From a checkpoint of a small sound classifier.
Model: 9.06M parameters, log mel input, arch tc_resnet, norm batchnorm, activation relu, depths [4, 7, 7], widths [128, 160, 192].
Training: 7600 steps, batches of 512.
Rows from block 4 of a small sound classifier, named by matrix and row number. Rows with one number belong to one channel. Each number is 200 + 40 x the weight over its row's rms, rounded and kept within 0 to 999. All counts start at 0.
After each channel's rows are labels from the 100 clips, of 14848, where the channel reaches its highest value: "responds to" is what is common among them. Only what is clearly more common there than usual is listed. The data: acted Russian speech (Dusha). In brackets: how many of the 100, against the usual share in percent.
# convs0: first width-9 conv, stride 2 (model.blocks.4.convs.0.weight, 160x128x9, each kernel summed), inputs 0-127
# convs1: second width-9 conv (model.blocks.4.convs.1.weight, 160x160x9, transposed, each kernel summed), outputs 0-159

convs0.93,188,203,243,229,189,131,111,196,280,181,174,158,156,181,148,191,199,198,164,167,196,205,199,143,250,285,223,166,239,224,161,157,181,208,181,197,196,253,179,179,248,226,170,134,169,155,239,177,163,189,213,218,151,116,184,232,231,143,213,159,202,254,227,210,179,225,266,241,178,232,126,154,232,242,231,192,157,248,219,176,133,182,192,254,163,210,88,174,224,249,172,213,184,186,160,307,218,205,218,197,153,230,116,245,224,193,241,236,210,200,294,269,182,179,210,236,226,157,242,189,150,236,222,208,248,189,251,177
convs1.93,136,210,249,147,283,155,254,208,198,205,252,215,206,212,216,259,166,200,245,196,249,200,211,271,221,161,171,208,219,241,242,203,285,185,185,159,232,220,230,165,197,107,179,192,281,224,219,214,277,174,315,196,189,185,201,173,254,202,172,195,160,202,203,181,240,170,242,208,267,228,178,213,179,156,166,206,156,220,224,220,209,238,240,169,218,312,222,200,177,198,236,161,219,229,222,324,182,235,205,229,234,198,178,110,163,256,195,212,205,246,223,201,145,138,206,178,158,172,267,207,252,204,188,196,121,223,185,211,203,181,222,200,212,194,168,180,186,259,241,160,207,183,163,229,179,161,201,221,273,155,154,208,258,188,217,323,135,131,254,181
responds to: emotion: positive (75 vs 18.4)

convs0.141,154,202,191,256,211,192,244,229,146,134,177,136,244,101,227,143,237,213,90,198,212,184,232,212,140,149,168,188,223,169,121,225,191,231,227,259,159,177,157,205,160,247,238,215,250,269,178,172,229,262,271,217,183,159,222,187,217,221,248,197,148,176,249,189,271,192,189,171,275,243,124,246,232,155,160,217,170,200,242,158,220,226,236,122,207,162,260,186,243,238,188,191,262,210,155,205,203,201,126,283,149,154,249,156,170,158,188,180,183,168,190,191,237,193,184,209,188,207,172,182,171,125,186,152,219,185,216,209
convs1.141,156,182,295,187,190,175,148,219,223,196,179,189,149,229,143,195,219,132,195,157,207,271,167,238,231,199,177,251,188,201,164,219,140,228,178,215,161,220,212,147,182,201,169,308,110,100,219,191,145,249,180,186,202,174,243,211,166,222,250,160,243,226,223,190,208,205,157,184,148,235,238,236,133,180,202,312,246,227,173,150,191,166,180,183,148,158,215,173,229,179,160,253,87,189,163,203,200,222,169,269,169,176,256,203,139,189,127,170,285,174,178,235,223,262,247,161,186,224,179,117,181,250,244,157,177,233,160,148,196,232,175,204,180,206,193,161,307,197,172,208,215,165,230,214,162,194,207,148,223,167,245,158,205,236,248,184,152,186,205,200
responds to: emotion: angry (40 vs 18.8)

convs0.2,251,211,227,172,274,227,142,124,240,267,156,261,185,240,126,145,117,247,253,120,185,197,215,164,202,174,207,212,199,225,208,192,211,204,204,226,273,169,218,180,255,242,185,219,183,128,214,210,231,251,249,255,248,198,147,236,265,176,198,155,166,228,215,154,195,252,197,197,159,166,184,153,227,240,151,210,217,149,191,226,148,140,173,174,174,156,183,206,227,218,152,241,213,141,157,182,127,234,119,222,228,183,193,136,173,216,191,179,240,235,296,194,161,206,180,179,165,156,142,185,183,170,154,180,197,235,237,301
convs1.2,179,194,191,138,295,171,198,227,176,173,213,188,213,163,162,241,154,123,143,246,273,247,140,195,214,180,221,171,188,212,190,133,179,173,218,201,220,284,237,176,200,177,161,91,163,224,149,167,199,170,146,197,222,137,225,231,124,260,255,165,262,216,222,203,187,303,225,182,177,199,210,198,158,180,88,183,197,233,198,257,228,245,233,147,220,241,214,178,252,169,199,193,145,141,129,147,188,254,171,284,277,223,159,187,248,180,217,188,289,210,281,240,233,189,195,151,160,225,174,151,139,173,199,205,221,233,195,168,229,186,235,218,192,178,238,181,201,226,259,195,210,195,183,149,230,251,215,226,205,148,180,177,149,269,205,187,179,234,216,163
responds to: emotion: positive (38 vs 18.4)

convs0.107,206,221,275,130,225,226,212,210,187,255,250,221,178,119,226,187,200,151,224,176,234,214,228,151,198,180,198,147,276,160,208,178,230,203,144,152,250,171,156,202,266,226,255,189,160,176,179,209,194,197,256,193,197,167,254,90,160,151,217,157,190,273,202,195,188,243,164,329,215,186,181,288,255,167,134,183,236,161,184,179,233,159,236,154,173,181,210,197,242,192,256,229,184,204,240,129,228,256,159,165,202,197,247,116,231,199,233,196,166,191,209,258,280,219,213,203,148,170,175,173,157,197,236,216,143,147,186,211
convs1.107,194,253,218,222,165,174,160,148,137,187,160,281,190,179,260,123,227,226,237,166,192,166,184,199,137,196,138,191,226,256,255,223,175,225,266,214,251,195,280,190,214,209,229,200,219,159,246,266,133,194,250,213,277,189,193,167,212,206,193,222,213,162,199,182,169,219,154,172,250,262,257,209,261,208,212,221,109,216,197,261,215,241,205,240,169,185,87,255,206,146,165,204,201,195,224,162,248,211,219,316,165,227,244,209,187,264,202,218,211,232,211,204,217,224,136,155,258,184,108,186,211,168,244,151,199,216,151,168,154,235,146,138,151,137,233,188,183,257,242,238,173,168,227,187,145,195,199,237,177,162,202,181,111,201,218,154,199,224,182,135
responds to: emotion: positive (61 vs 18.4)

convs0.33,191,201,165,204,144,188,228,181,243,208,240,243,262,156,312,173,151,182,196,173,205,150,156,211,201,183,172,173,214,201,154,147,79,265,141,158,240,190,219,223,191,159,182,173,146,197,190,165,166,248,91,150,152,227,162,99,160,245,261,211,255,202,171,240,179,269,229,155,187,293,196,232,182,238,231,250,240,182,157,163,147,191,165,109,184,191,227,188,210,251,183,222,227,193,194,187,220,182,187,234,233,186,199,211,135,217,230,207,229,232,196,173,245,153,167,227,214,148,252,208,180,227,265,191,231,227,253,174
convs1.33,206,169,206,148,203,208,169,276,276,165,209,181,170,226,112,207,296,229,178,146,264,243,196,169,295,151,145,171,214,163,139,206,269,220,230,153,242,194,183,216,260,175,226,269,212,142,248,215,168,261,211,245,121,166,211,202,167,190,112,170,239,214,233,159,172,188,223,204,240,210,221,161,159,241,256,173,177,243,289,251,224,214,200,224,157,258,253,265,185,159,219,186,221,128,234,204,226,180,166,215,212,231,159,165,124,213,199,160,184,136,215,204,257,184,166,169,169,202,199,210,124,197,229,167,241,149,276,204,306,170,173,175,159,212,172,243,177,164,239,249,255,195,196,200,171,204,137,178,185,204,131,179,234,197,186,176,165,225,204,216
responds to: emotion: positive (40 vs 18.4)

convs0.104,141,197,201,229,188,188,174,204,252,165,178,230,169,244,195,113,184,167,227,173,107,136,164,174,209,190,169,240,202,215,237,194,227,196,153,267,241,200,280,174,216,142,184,137,228,138,135,240,190,115,173,131,235,243,160,139,203,191,230,168,265,158,197,204,196,273,269,241,151,248,226,242,240,224,169,108,155,177,218,172,181,266,215,174,243,191,149,236,173,209,193,272,177,248,142,223,168,215,175,252,244,217,200,253,223,177,183,215,243,207,247,170,181,170,229,127,196,207,144,196,217,173,143,186,191,195,286,171
convs1.104,247,179,235,154,228,201,175,230,189,231,159,211,129,322,166,226,148,166,142,176,193,203,254,233,120,187,270,214,187,164,163,245,158,165,153,268,181,215,235,227,146,277,239,169,166,202,162,192,188,210,207,234,233,194,194,220,172,114,185,130,146,184,218,242,181,183,163,156,87,201,168,264,266,205,239,107,301,206,264,264,132,224,222,237,226,151,164,162,206,216,151,181,177,249,165,205,174,294,183,218,275,226,152,157,163,227,206,191,246,211,184,250,182,204,185,141,159,200,213,167,247,183,132,212,179,193,228,181,162,231,169,197,178,211,157,235,169,192,199,250,169,203,194,252,193,251,193,180,180,213,174,200,223,203,170,211,137,150,163,197
responds to: emotion: positive (45 vs 18.4)

convs0.40,157,201,122,248,211,226,248,241,218,242,116,179,149,210,201,203,174,277,184,210,207,223,228,244,196,186,168,210,140,254,132,181,213,175,252,232,189,216,227,242,228,192,199,251,243,158,221,217,210,153,190,198,189,203,178,232,179,174,216,207,173,199,103,184,229,152,224,201,152,115,161,164,184,156,271,217,238,190,183,171,190,183,224,210,211,217,172,179,203,176,211,107,88,152,192,235,175,164,174,186,84,249,170,220,204,252,205,184,165,173,200,146,135,212,220,292,124,253,152,168,250,141,184,148,140,182,254,199
convs1.40,222,237,183,214,176,179,147,149,140,190,132,233,280,184,271,289,229,183,121,147,213,230,245,155,148,234,121,180,234,178,159,262,216,246,183,179,178,216,228,195,251,104,256,189,239,157,254,179,154,262,235,208,224,220,201,213,164,162,143,192,184,216,195,191,185,175,179,195,258,188,235,205,213,205,144,217,179,199,248,296,211,247,213,232,146,226,116,145,190,127,155,175,231,155,233,192,187,137,151,198,217,184,170,198,246,178,202,222,158,168,215,207,174,255,186,157,173,161,244,176,199,217,183,259,230,176,249,240,188,237,148,214,189,136,150,213,260,183,227,231,148,206,136,207,185,130,171,138,202,143,229,235,202,145,298,175,132,189,229,175
responds to: emotion: angry (39 vs 18.8)

convs0.10,120,228,173,236,198,224,163,162,239,173,246,190,226,167,192,253,171,249,147,152,183,203,227,138,253,239,211,272,145,166,235,182,189,217,173,140,174,141,149,191,185,189,239,201,189,209,185,228,212,164,136,173,209,258,181,271,172,241,216,216,278,209,244,227,218,189,171,205,83,185,133,185,118,187,192,278,207,98,234,147,205,220,272,241,217,167,178,251,173,265,210,188,192,173,167,254,182,183,212,225,270,153,146,259,138,249,214,162,165,190,162,177,191,257,238,241,200,228,190,232,207,194,165,118,222,194,198,231
convs1.10,211,174,171,158,193,167,272,193,236,202,238,222,193,186,164,261,189,169,301,173,197,220,135,155,156,121,184,141,230,242,186,221,198,240,142,192,135,260,238,163,205,232,251,160,280,148,184,183,236,206,190,186,274,243,197,199,169,215,182,238,216,172,114,215,253,249,170,249,146,283,136,213,251,188,247,115,215,207,231,171,165,195,281,217,175,138,258,235,228,140,213,255,199,167,188,156,161,160,195,232,169,243,152,127,192,176,167,147,128,239,195,209,176,199,212,141,199,196,165,189,199,194,204,269,288,230,243,215,208,228,197,253,148,163,190,184,212,99,217,213,201,139,175,192,210,158,211,210,218,220,147,194,206,184,154,167,244,140,212,253
responds to: emotion: angry (49 vs 18.8)

convs0.111,252,200,204,249,252,141,182,203,270,211,137,184,202,196,216,256,258,205,180,158,182,199,196,187,129,202,257,185,207,142,202,210,220,158,151,232,168,222,159,202,221,195,272,211,144,156,130,163,211,240,138,258,180,218,302,142,180,204,184,124,234,149,185,213,183,228,193,258,166,138,225,258,157,199,217,126,189,158,160,207,189,224,232,242,220,229,206,255,152,169,112,176,174,282,186,199,187,185,201,240,232,196,230,189,184,141,220,159,156,205,189,170,254,163,234,137,168,181,303,253,176,258,159,130,225,163,206,163
convs1.111,235,199,177,175,279,151,234,169,219,161,169,168,195,166,221,167,207,120,234,233,204,211,185,190,155,166,194,238,199,269,229,230,107,213,302,178,125,158,233,131,189,206,137,191,206,192,237,172,231,127,137,177,195,252,115,141,150,157,212,204,210,169,157,265,135,235,197,205,166,180,212,266,193,206,242,154,158,192,165,173,204,119,118,159,217,125,241,168,169,256,186,175,189,212,291,201,148,267,185,216,181,171,192,165,169,171,199,232,266,207,157,253,197,191,184,197,207,238,113,214,249,181,192,146,216,220,208,201,321,182,171,173,178,177,169,212,184,207,179,216,224,202,215,147,121,170,213,210,159,155,231,200,262,232,208,168,183,175,234,256
responds to: emotion: angry (42 vs 18.8)

convs0.32,179,211,233,217,217,258,220,207,227,181,191,142,192,230,202,147,242,229,214,166,179,149,252,156,236,171,271,190,163,150,202,182,207,125,226,261,206,142,171,95,258,169,212,123,262,163,211,250,101,215,189,216,244,238,270,177,247,217,130,247,181,220,203,173,206,249,164,111,218,199,179,134,261,204,162,174,203,140,187,231,224,218,221,158,249,261,199,197,179,107,214,245,200,174,265,167,164,216,143,208,105,207,211,291,271,179,161,220,190,241,207,179,217,197,211,202,173,204,216,190,206,218,172,163,228,157,194,173
convs1.32,156,135,170,71,198,246,242,196,166,155,160,201,196,177,67,168,179,230,199,176,178,199,145,223,157,239,140,274,257,177,192,286,180,232,190,221,176,168,189,206,164,192,205,138,257,181,179,203,193,181,120,202,204,142,250,177,191,157,163,185,260,219,121,208,191,168,144,221,194,134,187,181,232,179,186,140,269,152,168,253,161,264,195,209,209,100,225,191,137,206,128,225,175,87,206,212,142,216,148,219,226,170,167,235,190,176,188,188,207,194,238,194,179,178,150,260,149,148,233,138,231,188,177,216,249,210,190,222,197,174,184,191,188,196,184,184,197,168,234,248,197,228,207,249,158,214,210,240,128,126,160,221,159,145,196,226,178,190,204,151
responds to: emotion: positive (58 vs 18.4)