config.yaml
model: "sound classifier"
num_classes: 4
widths: [128, 160, 192]
adamw_lr_other_params: 0.0024
warmup_steps: 380
weight_decay: 0.1
Rows from block 2 of a small sound classifier, named by matrix and row number. Rows with one number belong to one channel. Each number is 500 + 50 x the weight over its row's rms, rounded and kept within 0 to 999. All counts start at 0. Numbers have three digits each.
After each channel's rows are labels from the 100 clips, of 14848, where the channel reaches its highest value: "loudest band" is the band of the loudest frequency at the time of the peak. Only what is clearly more common there than usual is listed. The data: acted Russian speech (Dusha).
# convs0: first width-9 conv (model.blocks.2.convs.0.weight, 128x128x9, each kernel summed), inputs 64-127
# convs1: second width-9 conv (model.blocks.2.convs.1.weight, 128x128x9, transposed, each kernel summed), outputs 64-127

convs0.116:541426475517502481438499524465501461534463518552427523592445478499529550509387499534445552507562538492527453555492445538623545402522454524523505553491556491482567472511488540586492614519501530
convs1.116:494509482422478566431436509493584491513370458518492485521475506521449460502499569480520445550505515467481544319514514496467571540472537485450401527467473442471447411481408386522482542489508442
loudest band: 250 to 500 Hz

convs0.19:431535434507480465502487558543478563525429465459553495492393455532520462479521507489390494432449530588503529585538526478402459440520548523411410453465532558511436540474581521431366468611534594
convs1.19:456534522519481485431534539433539457521465529530504511458556524530547524533539556509442617490456587461466528487487454583445476428528442491516488573591566557618470488623460484590500488507542488
loudest band: 250 to 500 Hz

convs0.18:457515498515476500501498526505416499522529533518542558459474518444538530510483482514513532531475595453491481452555497399537598410471521398445530403463476437423386499421489510461418570520475509
convs1.18:516463561457480560453546437460407592532537436481599533600547592490460487572518476437520488517501513518509477555607526552471525523456428459507416575504510519436441402477570464567500575523549544
loudest band: 250 to 500 Hz

convs0.108:478540481555392532553418594462500505493504454550420503472564428416495490484407509457491457475538469534592591490439547399448561509476594494433514563482554454510520466496501534549493544577385502
convs1.108:531411491480523435650542501465519499488501522597513472473461582483386493474500488550550527516465535399492390500524467477524523469489523496451480463473498449505456489482541580575483482493511428
loudest band: 250 to 500 Hz

convs0.21:427583456469303556478567534517485554462486479553471435432451489486555472487447513479525551561571570574524520475523512472389440558392468490420399551397489506498492526420473524483406521499521509
convs1.21:489521577466523443528574449539417515476472501613451420493516564534465559453524434603536543472406471460564603506466570579491514489559475423547531551428416443491456535477498492520485484472440573
loudest band: 250 to 500 Hz; 500 to 1000 Hz

convs0.109:472515370474523398539474552537532520543463501421542523558661397402505558573466465547489469451528430463497542373517605501563544478481485484499389506465553546509553517514559522490554505472476573
convs1.109:507467521509507457505380511555545457457495475499483450515524497390558524388471552520394487529547474471583542522419573518541513529491496534495391558415500468442483364408512494470469544517454585
loudest band: 250 to 500 Hz; 500 to 1000 Hz

convs0.114:488526499560402508583561460491429521553507390479465547581488456450513558563517575478515572517525392508475504445480479564520514498491422500451533503421570513517511513526471584535555583470408502
convs1.114:506456472408400456559485492489509526486533540459494465527357487494464519500483496471566452478536577527490431440461502499501480593438531603426527553394588489531468435464456501487469518557499534
loudest band: 250 to 500 Hz; 500 to 1000 Hz

convs0.4:495529592519564602504513413494405393555501498539513416509560529522573508413495478506507547595525538527543516545409398459462492439534480514446463510485446496612541486517486411608511540492526481
convs1.4:466522495484447462629515466594471562540543433553554451546543491491482556512548502543559478481468502482490431482541502475491540437573504413501492426524465456383411588479414531449482433474441494
loudest band: 250 to 500 Hz; 500 to 1000 Hz

convs0.101:539537504528467461549521482550490504584478423468444497541440511473524507552512466529429506566607559510454531574486518607528409478502443501532453467522508522442467446460457419498557475663465485
convs1.101:451517414510544460492505497414564546544490525577478393418503415483538499539511479552477494487496503459532501541487541434444569612450449486472466466460552483482467511493519430479490523444429489
loudest band: 250 to 500 Hz; 500 to 1000 Hz

convs0.125:592450517459457479482385449455521492452463527422495460465410505468509428499503503603466397542579512477510574482580462507390480444525456575509479488617504499464433401555430452474504551471553491
convs1.125:507454581436446604453500455567430463543497518510464511522465533534474496512484473522475516540468455349527572582535565517428397441592586474541462517467544559483536536438494473509495474436503472
loudest band: 4000 to 8000 Hz

convs0.58:503494496513561532550450495436433468497508600490487523458526482556433488607519504580495535479506585508481514479554481384524486384518472466497534563483514411552505484487469515581507499529445489
convs1.58:498434486471471563512440481520398468507480403502503520589502598497551507548416529575568540473458424471527424452510434453542461393472439576424464507495479476473470449475534504469559477590528420
loudest band: 250 to 500 Hz; 500 to 1000 Hz

convs0.104:529539503543551627561522507609541481453538427527508578527523465528347499496530493584437499515550590489529549505547543493658474502524491505516506507500580416464460427493520539426487499539549530
convs1.104:533563491454524510474560488536523408596471477439464361464495480472565417459513496519484475571565508522507368446416499454417515515461520522534506462455535519521531454486475509545525525514544547
loudest band: 500 to 1000 Hz

convs0.113:523450553539498433494420480564578448412488440564515534507411494583495373519640588545519451414524401541536507409561526490534439492499425517487575519476481560571488467468470415430541482487480473
convs1.113:534550505445479546454456452487414504487501516468433428493566486456487472434519524513553570565520469495462547502384457474588523510503603497537495532483389522391456554512538527427420591610427521
loudest band: 4000 to 8000 Hz

convs0.124:515453508517528467432392551501520509559501487596480388524438517538490517538445581469577496506427526575488460549586489452468487510464498522477492442460566560500434565466583466484445485556485557
convs1.124:372512438516477498542560482473475498460444439500370553473519575432488556425542448478428550565462502459555486379441433502475455551519443453526519497514492557472505408460522660445618568437493448
loudest band: 2000 to 4000 Hz

convs0.73:522550472487591411440503539461470439465498459397462496413562416567459518500488601563516471470537502588530474552426522507586649523473436533529562540448488593459501533675468490568556455490541544
convs1.73:411488539441517463487511488515537438418476428423525518450475501495432437465481354449452486516480495489508510526451432496508535503457468556542511512466474562555419503393528538479502680513544584
loudest band: 500 to 1000 Hz

convs0.37:453445576426497408573516412472570573499471515496467528521539439485541429479477513491579464411566511514513429463588510529448486575482560451519451415464394496478469376417528431447513553521503563
convs1.37:495531353485516516483417554509441433458494451492511484480449588517590464506511493479520466499466447450497583503492642482434430527558488634488503523496512551411554524552492530524462494511595517
loudest band: 4000 to 8000 Hz

convs0.126:467462451578604454480504407511385527542483419499413563509502481475595544458509557498448564468454426545517507493480453494498482454501487519546461585510451562476555480513455530407442465389480552
convs1.126:525564523579493492486467476510528563528394520425602467642513492488516588484560540473455451485445555540507473526435514562490507582517449481423534565467500498503402482418547532489539492469464538
loudest band: 4000 to 8000 Hz

convs0.110:501467486574509471606549448498480356496474508410514534583500511533418629515511508604504556507471468533579443598549492485562504434457419423466467447448545537475486483586526451522477447526422527
convs1.110:365447415496485545482496538501404480487614509516594450390472533420445521522482520461469466505550484468504440452541607567490536482493511482468507440578538489438478443529523507445530564517391465
loudest band: 250 to 500 Hz

convs0.7:392496470563470478447508465553512525481444472481479405488511465514613506525450536521512515454471453484500476416551471555437585439508511424593516435500587469472455519614491481555446521520483492
convs1.7:559460418541543493533434541376478537390529509484471465406494514514437424521414474444528457618534571463526451495531466569510474495523536500520520454467434454511404490594544421473574490466479492
loudest band: 500 to 1000 Hz

convs0.91:549458562520475468539455553482552544503593523444429578532512456486503484559486456457438519405597442487555599520525521453449593503486470435434498530530494467469505529506548545460472535417427523
convs1.91:436482562531390402525532550510488520419480478472443492518420495543436485457544532446521502594421548478548424486382566517443440567507507503517477563470443495532473543452451510456473520590583468
loudest band: 250 to 500 Hz

convs0.62:454533459507554470434427484595446503485485498454570488446505576539602514523522457499498484363467576462474649399468544406508513538503485459558492550546476459547486593439539511581467480549497520
convs1.62:433545474579581461536584504467457562491498460542433490529432479409445481579480486496529506612428498464533468535395478531475387517525569519530470566379496462552446423469439562472533469538381482
loudest band: 4000 to 8000 Hz

convs0.89:504459523485516421443473517567559517450438516464613508548562400523517521545531462552489489488530482473487429562484479394509477464486419502418537513354531449570510587424548562454586468461455482
convs1.89:568522537549461532413595476484473559487490506523488516497494503446501453582548489521410535420568417456460405513582440508462571581491465486471531539501536644487540549476400596525446394543494447
loudest band: 500 to 1000 Hz

convs0.97:519389417452475496466508531469467505516449499667594476495455491539512560452473591555414546477519525518511584497519513552516478481402444434507419503371535482536514398513535543530492535545528497
convs1.97:485455479509511523421458442528545428428380481610413485539389491543623454451456564522515478587487561566459516489504473552483536580544463548492506491512462595549486505566468482506533450507420517
loudest band: 250 to 500 Hz

convs0.72:473517562530541500591447600498533399411431514462468492490564471466500462570630512471428487513516555511563448554450485558564447488537554513447568504426441582494517521432563581482534566426479555
convs1.72:446528500534474474434473597490532530461532492534480531518556550488537553557467480599542493516504451499490466429536484498504528466468506504529476574500406430433467436545521504529577530591372496
loudest band: 500 to 1000 Hz

convs0.10:611456408499493502522425510535504509482529504438494524534449525450549511450579562526588463593385488483417413480539437516482492490385451500551465492562417431536591547424517507468439460493426500
convs1.10:555601505556533351493508426597477436505466400472520557474503592498420463503495450506534475530599467448495509480529485380454613548416504521482458601508432443572430452434489475466550509520515467
loudest band: 4000 to 8000 Hz

convs0.69:510427443504469447543470443523514502547448479423445436440514465565454515480492462434454467467407541461523417498402489520501567577444424409472439437517460522476426554530522471483450418516475524
convs1.69:556474455409587548484440538503441543447542550437556346512462501488450412494451573466515527582457607565529517549490446528492457559542461499536428557486470497518556469467549364461514451535521391
loudest band: 4000 to 8000 Hz

convs0.17:421469528522637499483556545532479532495509474452581459532502497533512498430430491492574554478480454470461564485542555491459375408468521422452419535418509505476412609383507472533601441507462515
convs1.17:467572614476511511478491460436516361591482522510394596516510545480470491494471529532466520539471465464498477478523555485495460504504426567522499523548426513455437498539448629509439550497480511
loudest band: 250 to 500 Hz; 500 to 1000 Hz

convs0.118:596499528497429548474493509479511432450505482555493475570464527520491570555561554478494439518513462519413434517542456454458536502636501509393605521522433516454518530475444537469543571545452451
convs1.118:490463510438517487482534423531536461479568563498459453437515537472491422543524389558488436378433493507618518618564509497436516416436476439496405476513499563473548503523490449430493402556436475
loudest band: 4000 to 8000 Hz; 500 to 1000 Hz

convs0.99:457466541447472498490531540541598460543477463599517504444433476513558463485495460469551475539573493502578477596519468629476480500512496450540500480476442451499592436512528440562489455506475649
convs1.99:493485545507485480541494531480518493405518511575473463413439431548506586420471526452552480467496531496441573478450447425554484463404459563518506464529450422550468543488385442459555439502510410
loudest band: 250 to 500 Hz

convs0.41:441494536505439472483548475484477437506502569483518421475443510531540405531558456414527505467506498529543435520591547445472475523545472537479452467551528522561437549569562415490466514444494493
convs1.41:448454511527494447464499452472337468503545458520526513534519536452425518530508600548594438462582519473530502469515513483474453407555537512474553458485402561433542624479463506494488514527462521
loudest band: 500 to 1000 Hz

convs0.25:495491360475483533485464590565499557401513525549421528509526514576540563464503552563531530499493455522575475435530545478405570443449552358482502552478491472508598492457591560505544543466465485
convs1.25:484519502598561487477485428460535497491451554417480519491481546446410441516510460578469464555476483505379491452538521433603485535508502556541468538465590533462537321505508474485503393567506602
loudest band: 250 to 500 Hz

convs0.5:476609428559477530461500532507541400440367554500457467502388446497506535462498558460426440494436502515545460424547482476494467431568498495514618485480492581545483515531497431498509592527549528
convs1.5:436541564504563511470530432548523538462443513407349481484563605488509440544518411491545511502477453514491413476491502562547558491519485538450522551527508480473542515536496462498448478556496582
loudest band: 500 to 1000 Hz

convs0.52:419511491458568455518517429517454494383428564523522453504483482504477458478418438490548493534534508436457492571528516567401486532486564509430412494572485451413380470599519450506493535498554526
convs1.52:491490485480459410527540557521454477491495475421502460534598432395583535476439476586478464522467547475472534539420592536488511592492451383477526532500440575505435610447512473477498521554497527
loudest band: 250 to 500 Hz

convs0.96:545372531470536534515415564465453396527479393522513540446438483477535493374524521484497490581555429583524499438553501568542467600519457488572546431516506469530557450413447491459490571400491511
convs1.96:463483510476557549428532409490493498471536431611456443553412544484502484444462537521445481539529580491478525464442525489623527537571601517528510491535519589532531524549499590530478551595576569
loudest band: 250 to 500 Hz

convs0.6:474445527442512539513448510577530506464490415556398490497413548469512562498561509516508498495524452404585463646494498570454465509466530539457535393518551446486514512496660503501604465511401528
convs1.6:445425535572531445504512504447525526475599471484517506548486454489465550489551502435446573447512485433484509449456538494606454473532436602523517418519500510504471576510481628551461471564565504
loudest band: 250 to 500 Hz

convs0.28:445533539541514548553612544505489484434454524599498561445478510473462548534554538599401531500605536461528569560469563513529444535510532555582510560561477455464501448521460554561504449434476515
convs1.28:548472563453494546559589376544549474402504512547453446456520518345502510467404440492456600518422493460452460481446542549458601456483536451476447486559359424453543466497553549457517517460559522
loudest band: 2000 to 4000 Hz

convs0.92:511447457483553593447455488514515484453486412468486462538438511540573573568530400523415478455567421503557494495527459496461449442421504420576441450476493591545554490401570449478527495549570509
convs1.92:557512507551477590484425459443422361485449489493453477416534517525574513581556549448388525468506362526497536510455537533542536541491515594481524474475508459407482393490465462553415552500452574
loudest band: 500 to 1000 Hz

convs0.77:469441518492587550474480538582435453424459364498491609509516515518530514515480580513464499462485481530465507468464478481457555468435501642587496554464410478464433506497436420439588449471490492
convs1.77:540566517539451460551516458429490522511521491491477544585527456523447559457514468452546613463592444503463468499454517420445488452512496594471462475514548470423452400468433574469513480574626534
loudest band: 4000 to 8000 Hz

convs0.39:527558431458563512525398575567499558524485626518484568495462427421492454478491523531511510554495492484534540410563505436520474442462560472542582542512456614564565578462463517519433548450586465
convs1.39:566424602496424445517545500487503450500465474425436519575599546515514456452474574545428576492484595493444448444538540537508450420488432539441465491472473532429483506563468518547407450428572533
loudest band: 500 to 1000 Hz

convs0.54:581567524491550545518439491440461568434467496528433463498453479486512543473573440465532447530523545528513487472507519490436487523504437392480409494452507510533492520509534507375488456463441477
convs1.54:503509553537450469521576571453506597434499549444556612563486442519455487546532458516510466435602636493588463473479482476615528542527484480523409495549440466517460565502438477451544440559501429
loudest band: 4000 to 8000 Hz

convs0.67:537480490502634525496459447512538452526478553511468473507525501525445506540544489506550511540530512494459524489628456497592460468414520468488394441529444461503458477456571523554538477568541446
convs1.67:470474488522475486525512502523468579562505500515459463485534520542531432505469532515491529539591518519455531389513540434616522522509463525532488476539563566551526415552580526479504497468444596
loudest band: 250 to 500 Hz; 500 to 1000 Hz

convs0.36:570478559466436535552428478535444505444530492464501523434508426556517525590484525485452469516525458522424552428455371449466500512584377506542435553429539480503517507570476501387537533573492427
convs1.36:503490477485548544569545587502432460445456482543451489496500524485486444542460389599611378486564510503454416592497536425580453475512509581445520472455490501510512628426327460494374458435472489
loudest band: 250 to 500 Hz

convs0.29:470464521450585383579531541532488520563563491525510536538423553532595467471460502517551441453503504499460431517478536458522671490545490497521418537555540623548378562552479446474498539445567506
convs1.29:523523442412499500515498474548469559559510501604506481437474447449444529489434485483563533429461468460457557513415443486616499544460450566485538608569485466556464537510494442438484455427576450
loudest band: 4000 to 8000 Hz

convs0.70:504481575457555398537555564523573517462528534412384507546488484415500472448552527519425470493454440487526466577499379549470546549455583403490468454451508431422511517495534532479510528514483455
convs1.70:434546544660545409456566538564520540482506415525544458476535488585482545489493519499544535512521491542446483525539499522498470447464503543432444532360532528467471475463465530500501554467524511
loudest band: 250 to 500 Hz; 500 to 1000 Hz

convs0.76:428536485599535618509427545426624543468556528484600528485458526545462533486382522450522477522578495465557471491580515434474482396547524524445523575493479505523486518468499580473532556482422561
convs1.76:524541499437468454457559541524473470455537485467503510515569452462388422506505555410580494512487531559518381484476647565472471480445470403466548560540408575443467503550506466575459525498626461
loudest band: 4000 to 8000 Hz

convs0.0:502528543429548499535541579523525446458540486566498488421536415528554561499565452498581433494547497496574511578530490513465582467519465616489447474519449486540460510518517500373547560559472429
convs1.0:424599511550551492459512459583531507594491433542455430490577487556500519474534554447534516501560489501512454466519540465559549444543458640561482517449564444549432462489450545530460491510526511
loudest band: 250 to 500 Hz; 500 to 1000 Hz

convs0.23:530486521544509589570535391616455578524545546530421458548451579471494504416490410523527456509584525445472530520455431538521518466478592512490530470423498513409529541487582542519442530526506577
convs1.23:493499601495359507543520539542453473481550572502535383566474429452521454517554466561556471433529488580466505546446524506477532528526594479569591505539544452552522421531426446484503432561416487
loudest band: 250 to 500 Hz

convs0.115:491504437530426512438520528437524569514538469605500491494435442473499497448512545488494474404546474500554475560493492519547452421590470516476449577536505503483443577496553432482554559477604540
convs1.115:564484564454470456447588510520595376490449511500500501454524503473475595461460560528509479554458597471425555437489503512458568496530510374452432462473440489482405575442528531521504507529501550
loudest band: 500 to 1000 Hz

convs0.86:478535417492459547495423512547555492429464589432587489430502600461488471509518458536490520462416425446471539473473395500510474498433521485454522417577500557450503512580558551473471467519519479
convs1.86:538511519501444439465559515450454497472472535446481507452481425476542540417498493524565540529471603468525432363469502497535462587567524558582464538464466407502539540514578495496432445461491586
loudest band: 4000 to 8000 Hz

convs0.93:546458511488511403468547508418533504518557433528570420508492469515552526475508431440584511517447527523510439518509474540500539584506524570539529622533439438491463473475496383508490427557491446
convs1.93:534549488508522405589597505506502580491534539487489446461460454489493520525401573607404508434518465552505488486454522483431516510547500495447487508519469443507459491533446456514419514481498455
loudest band: 4000 to 8000 Hz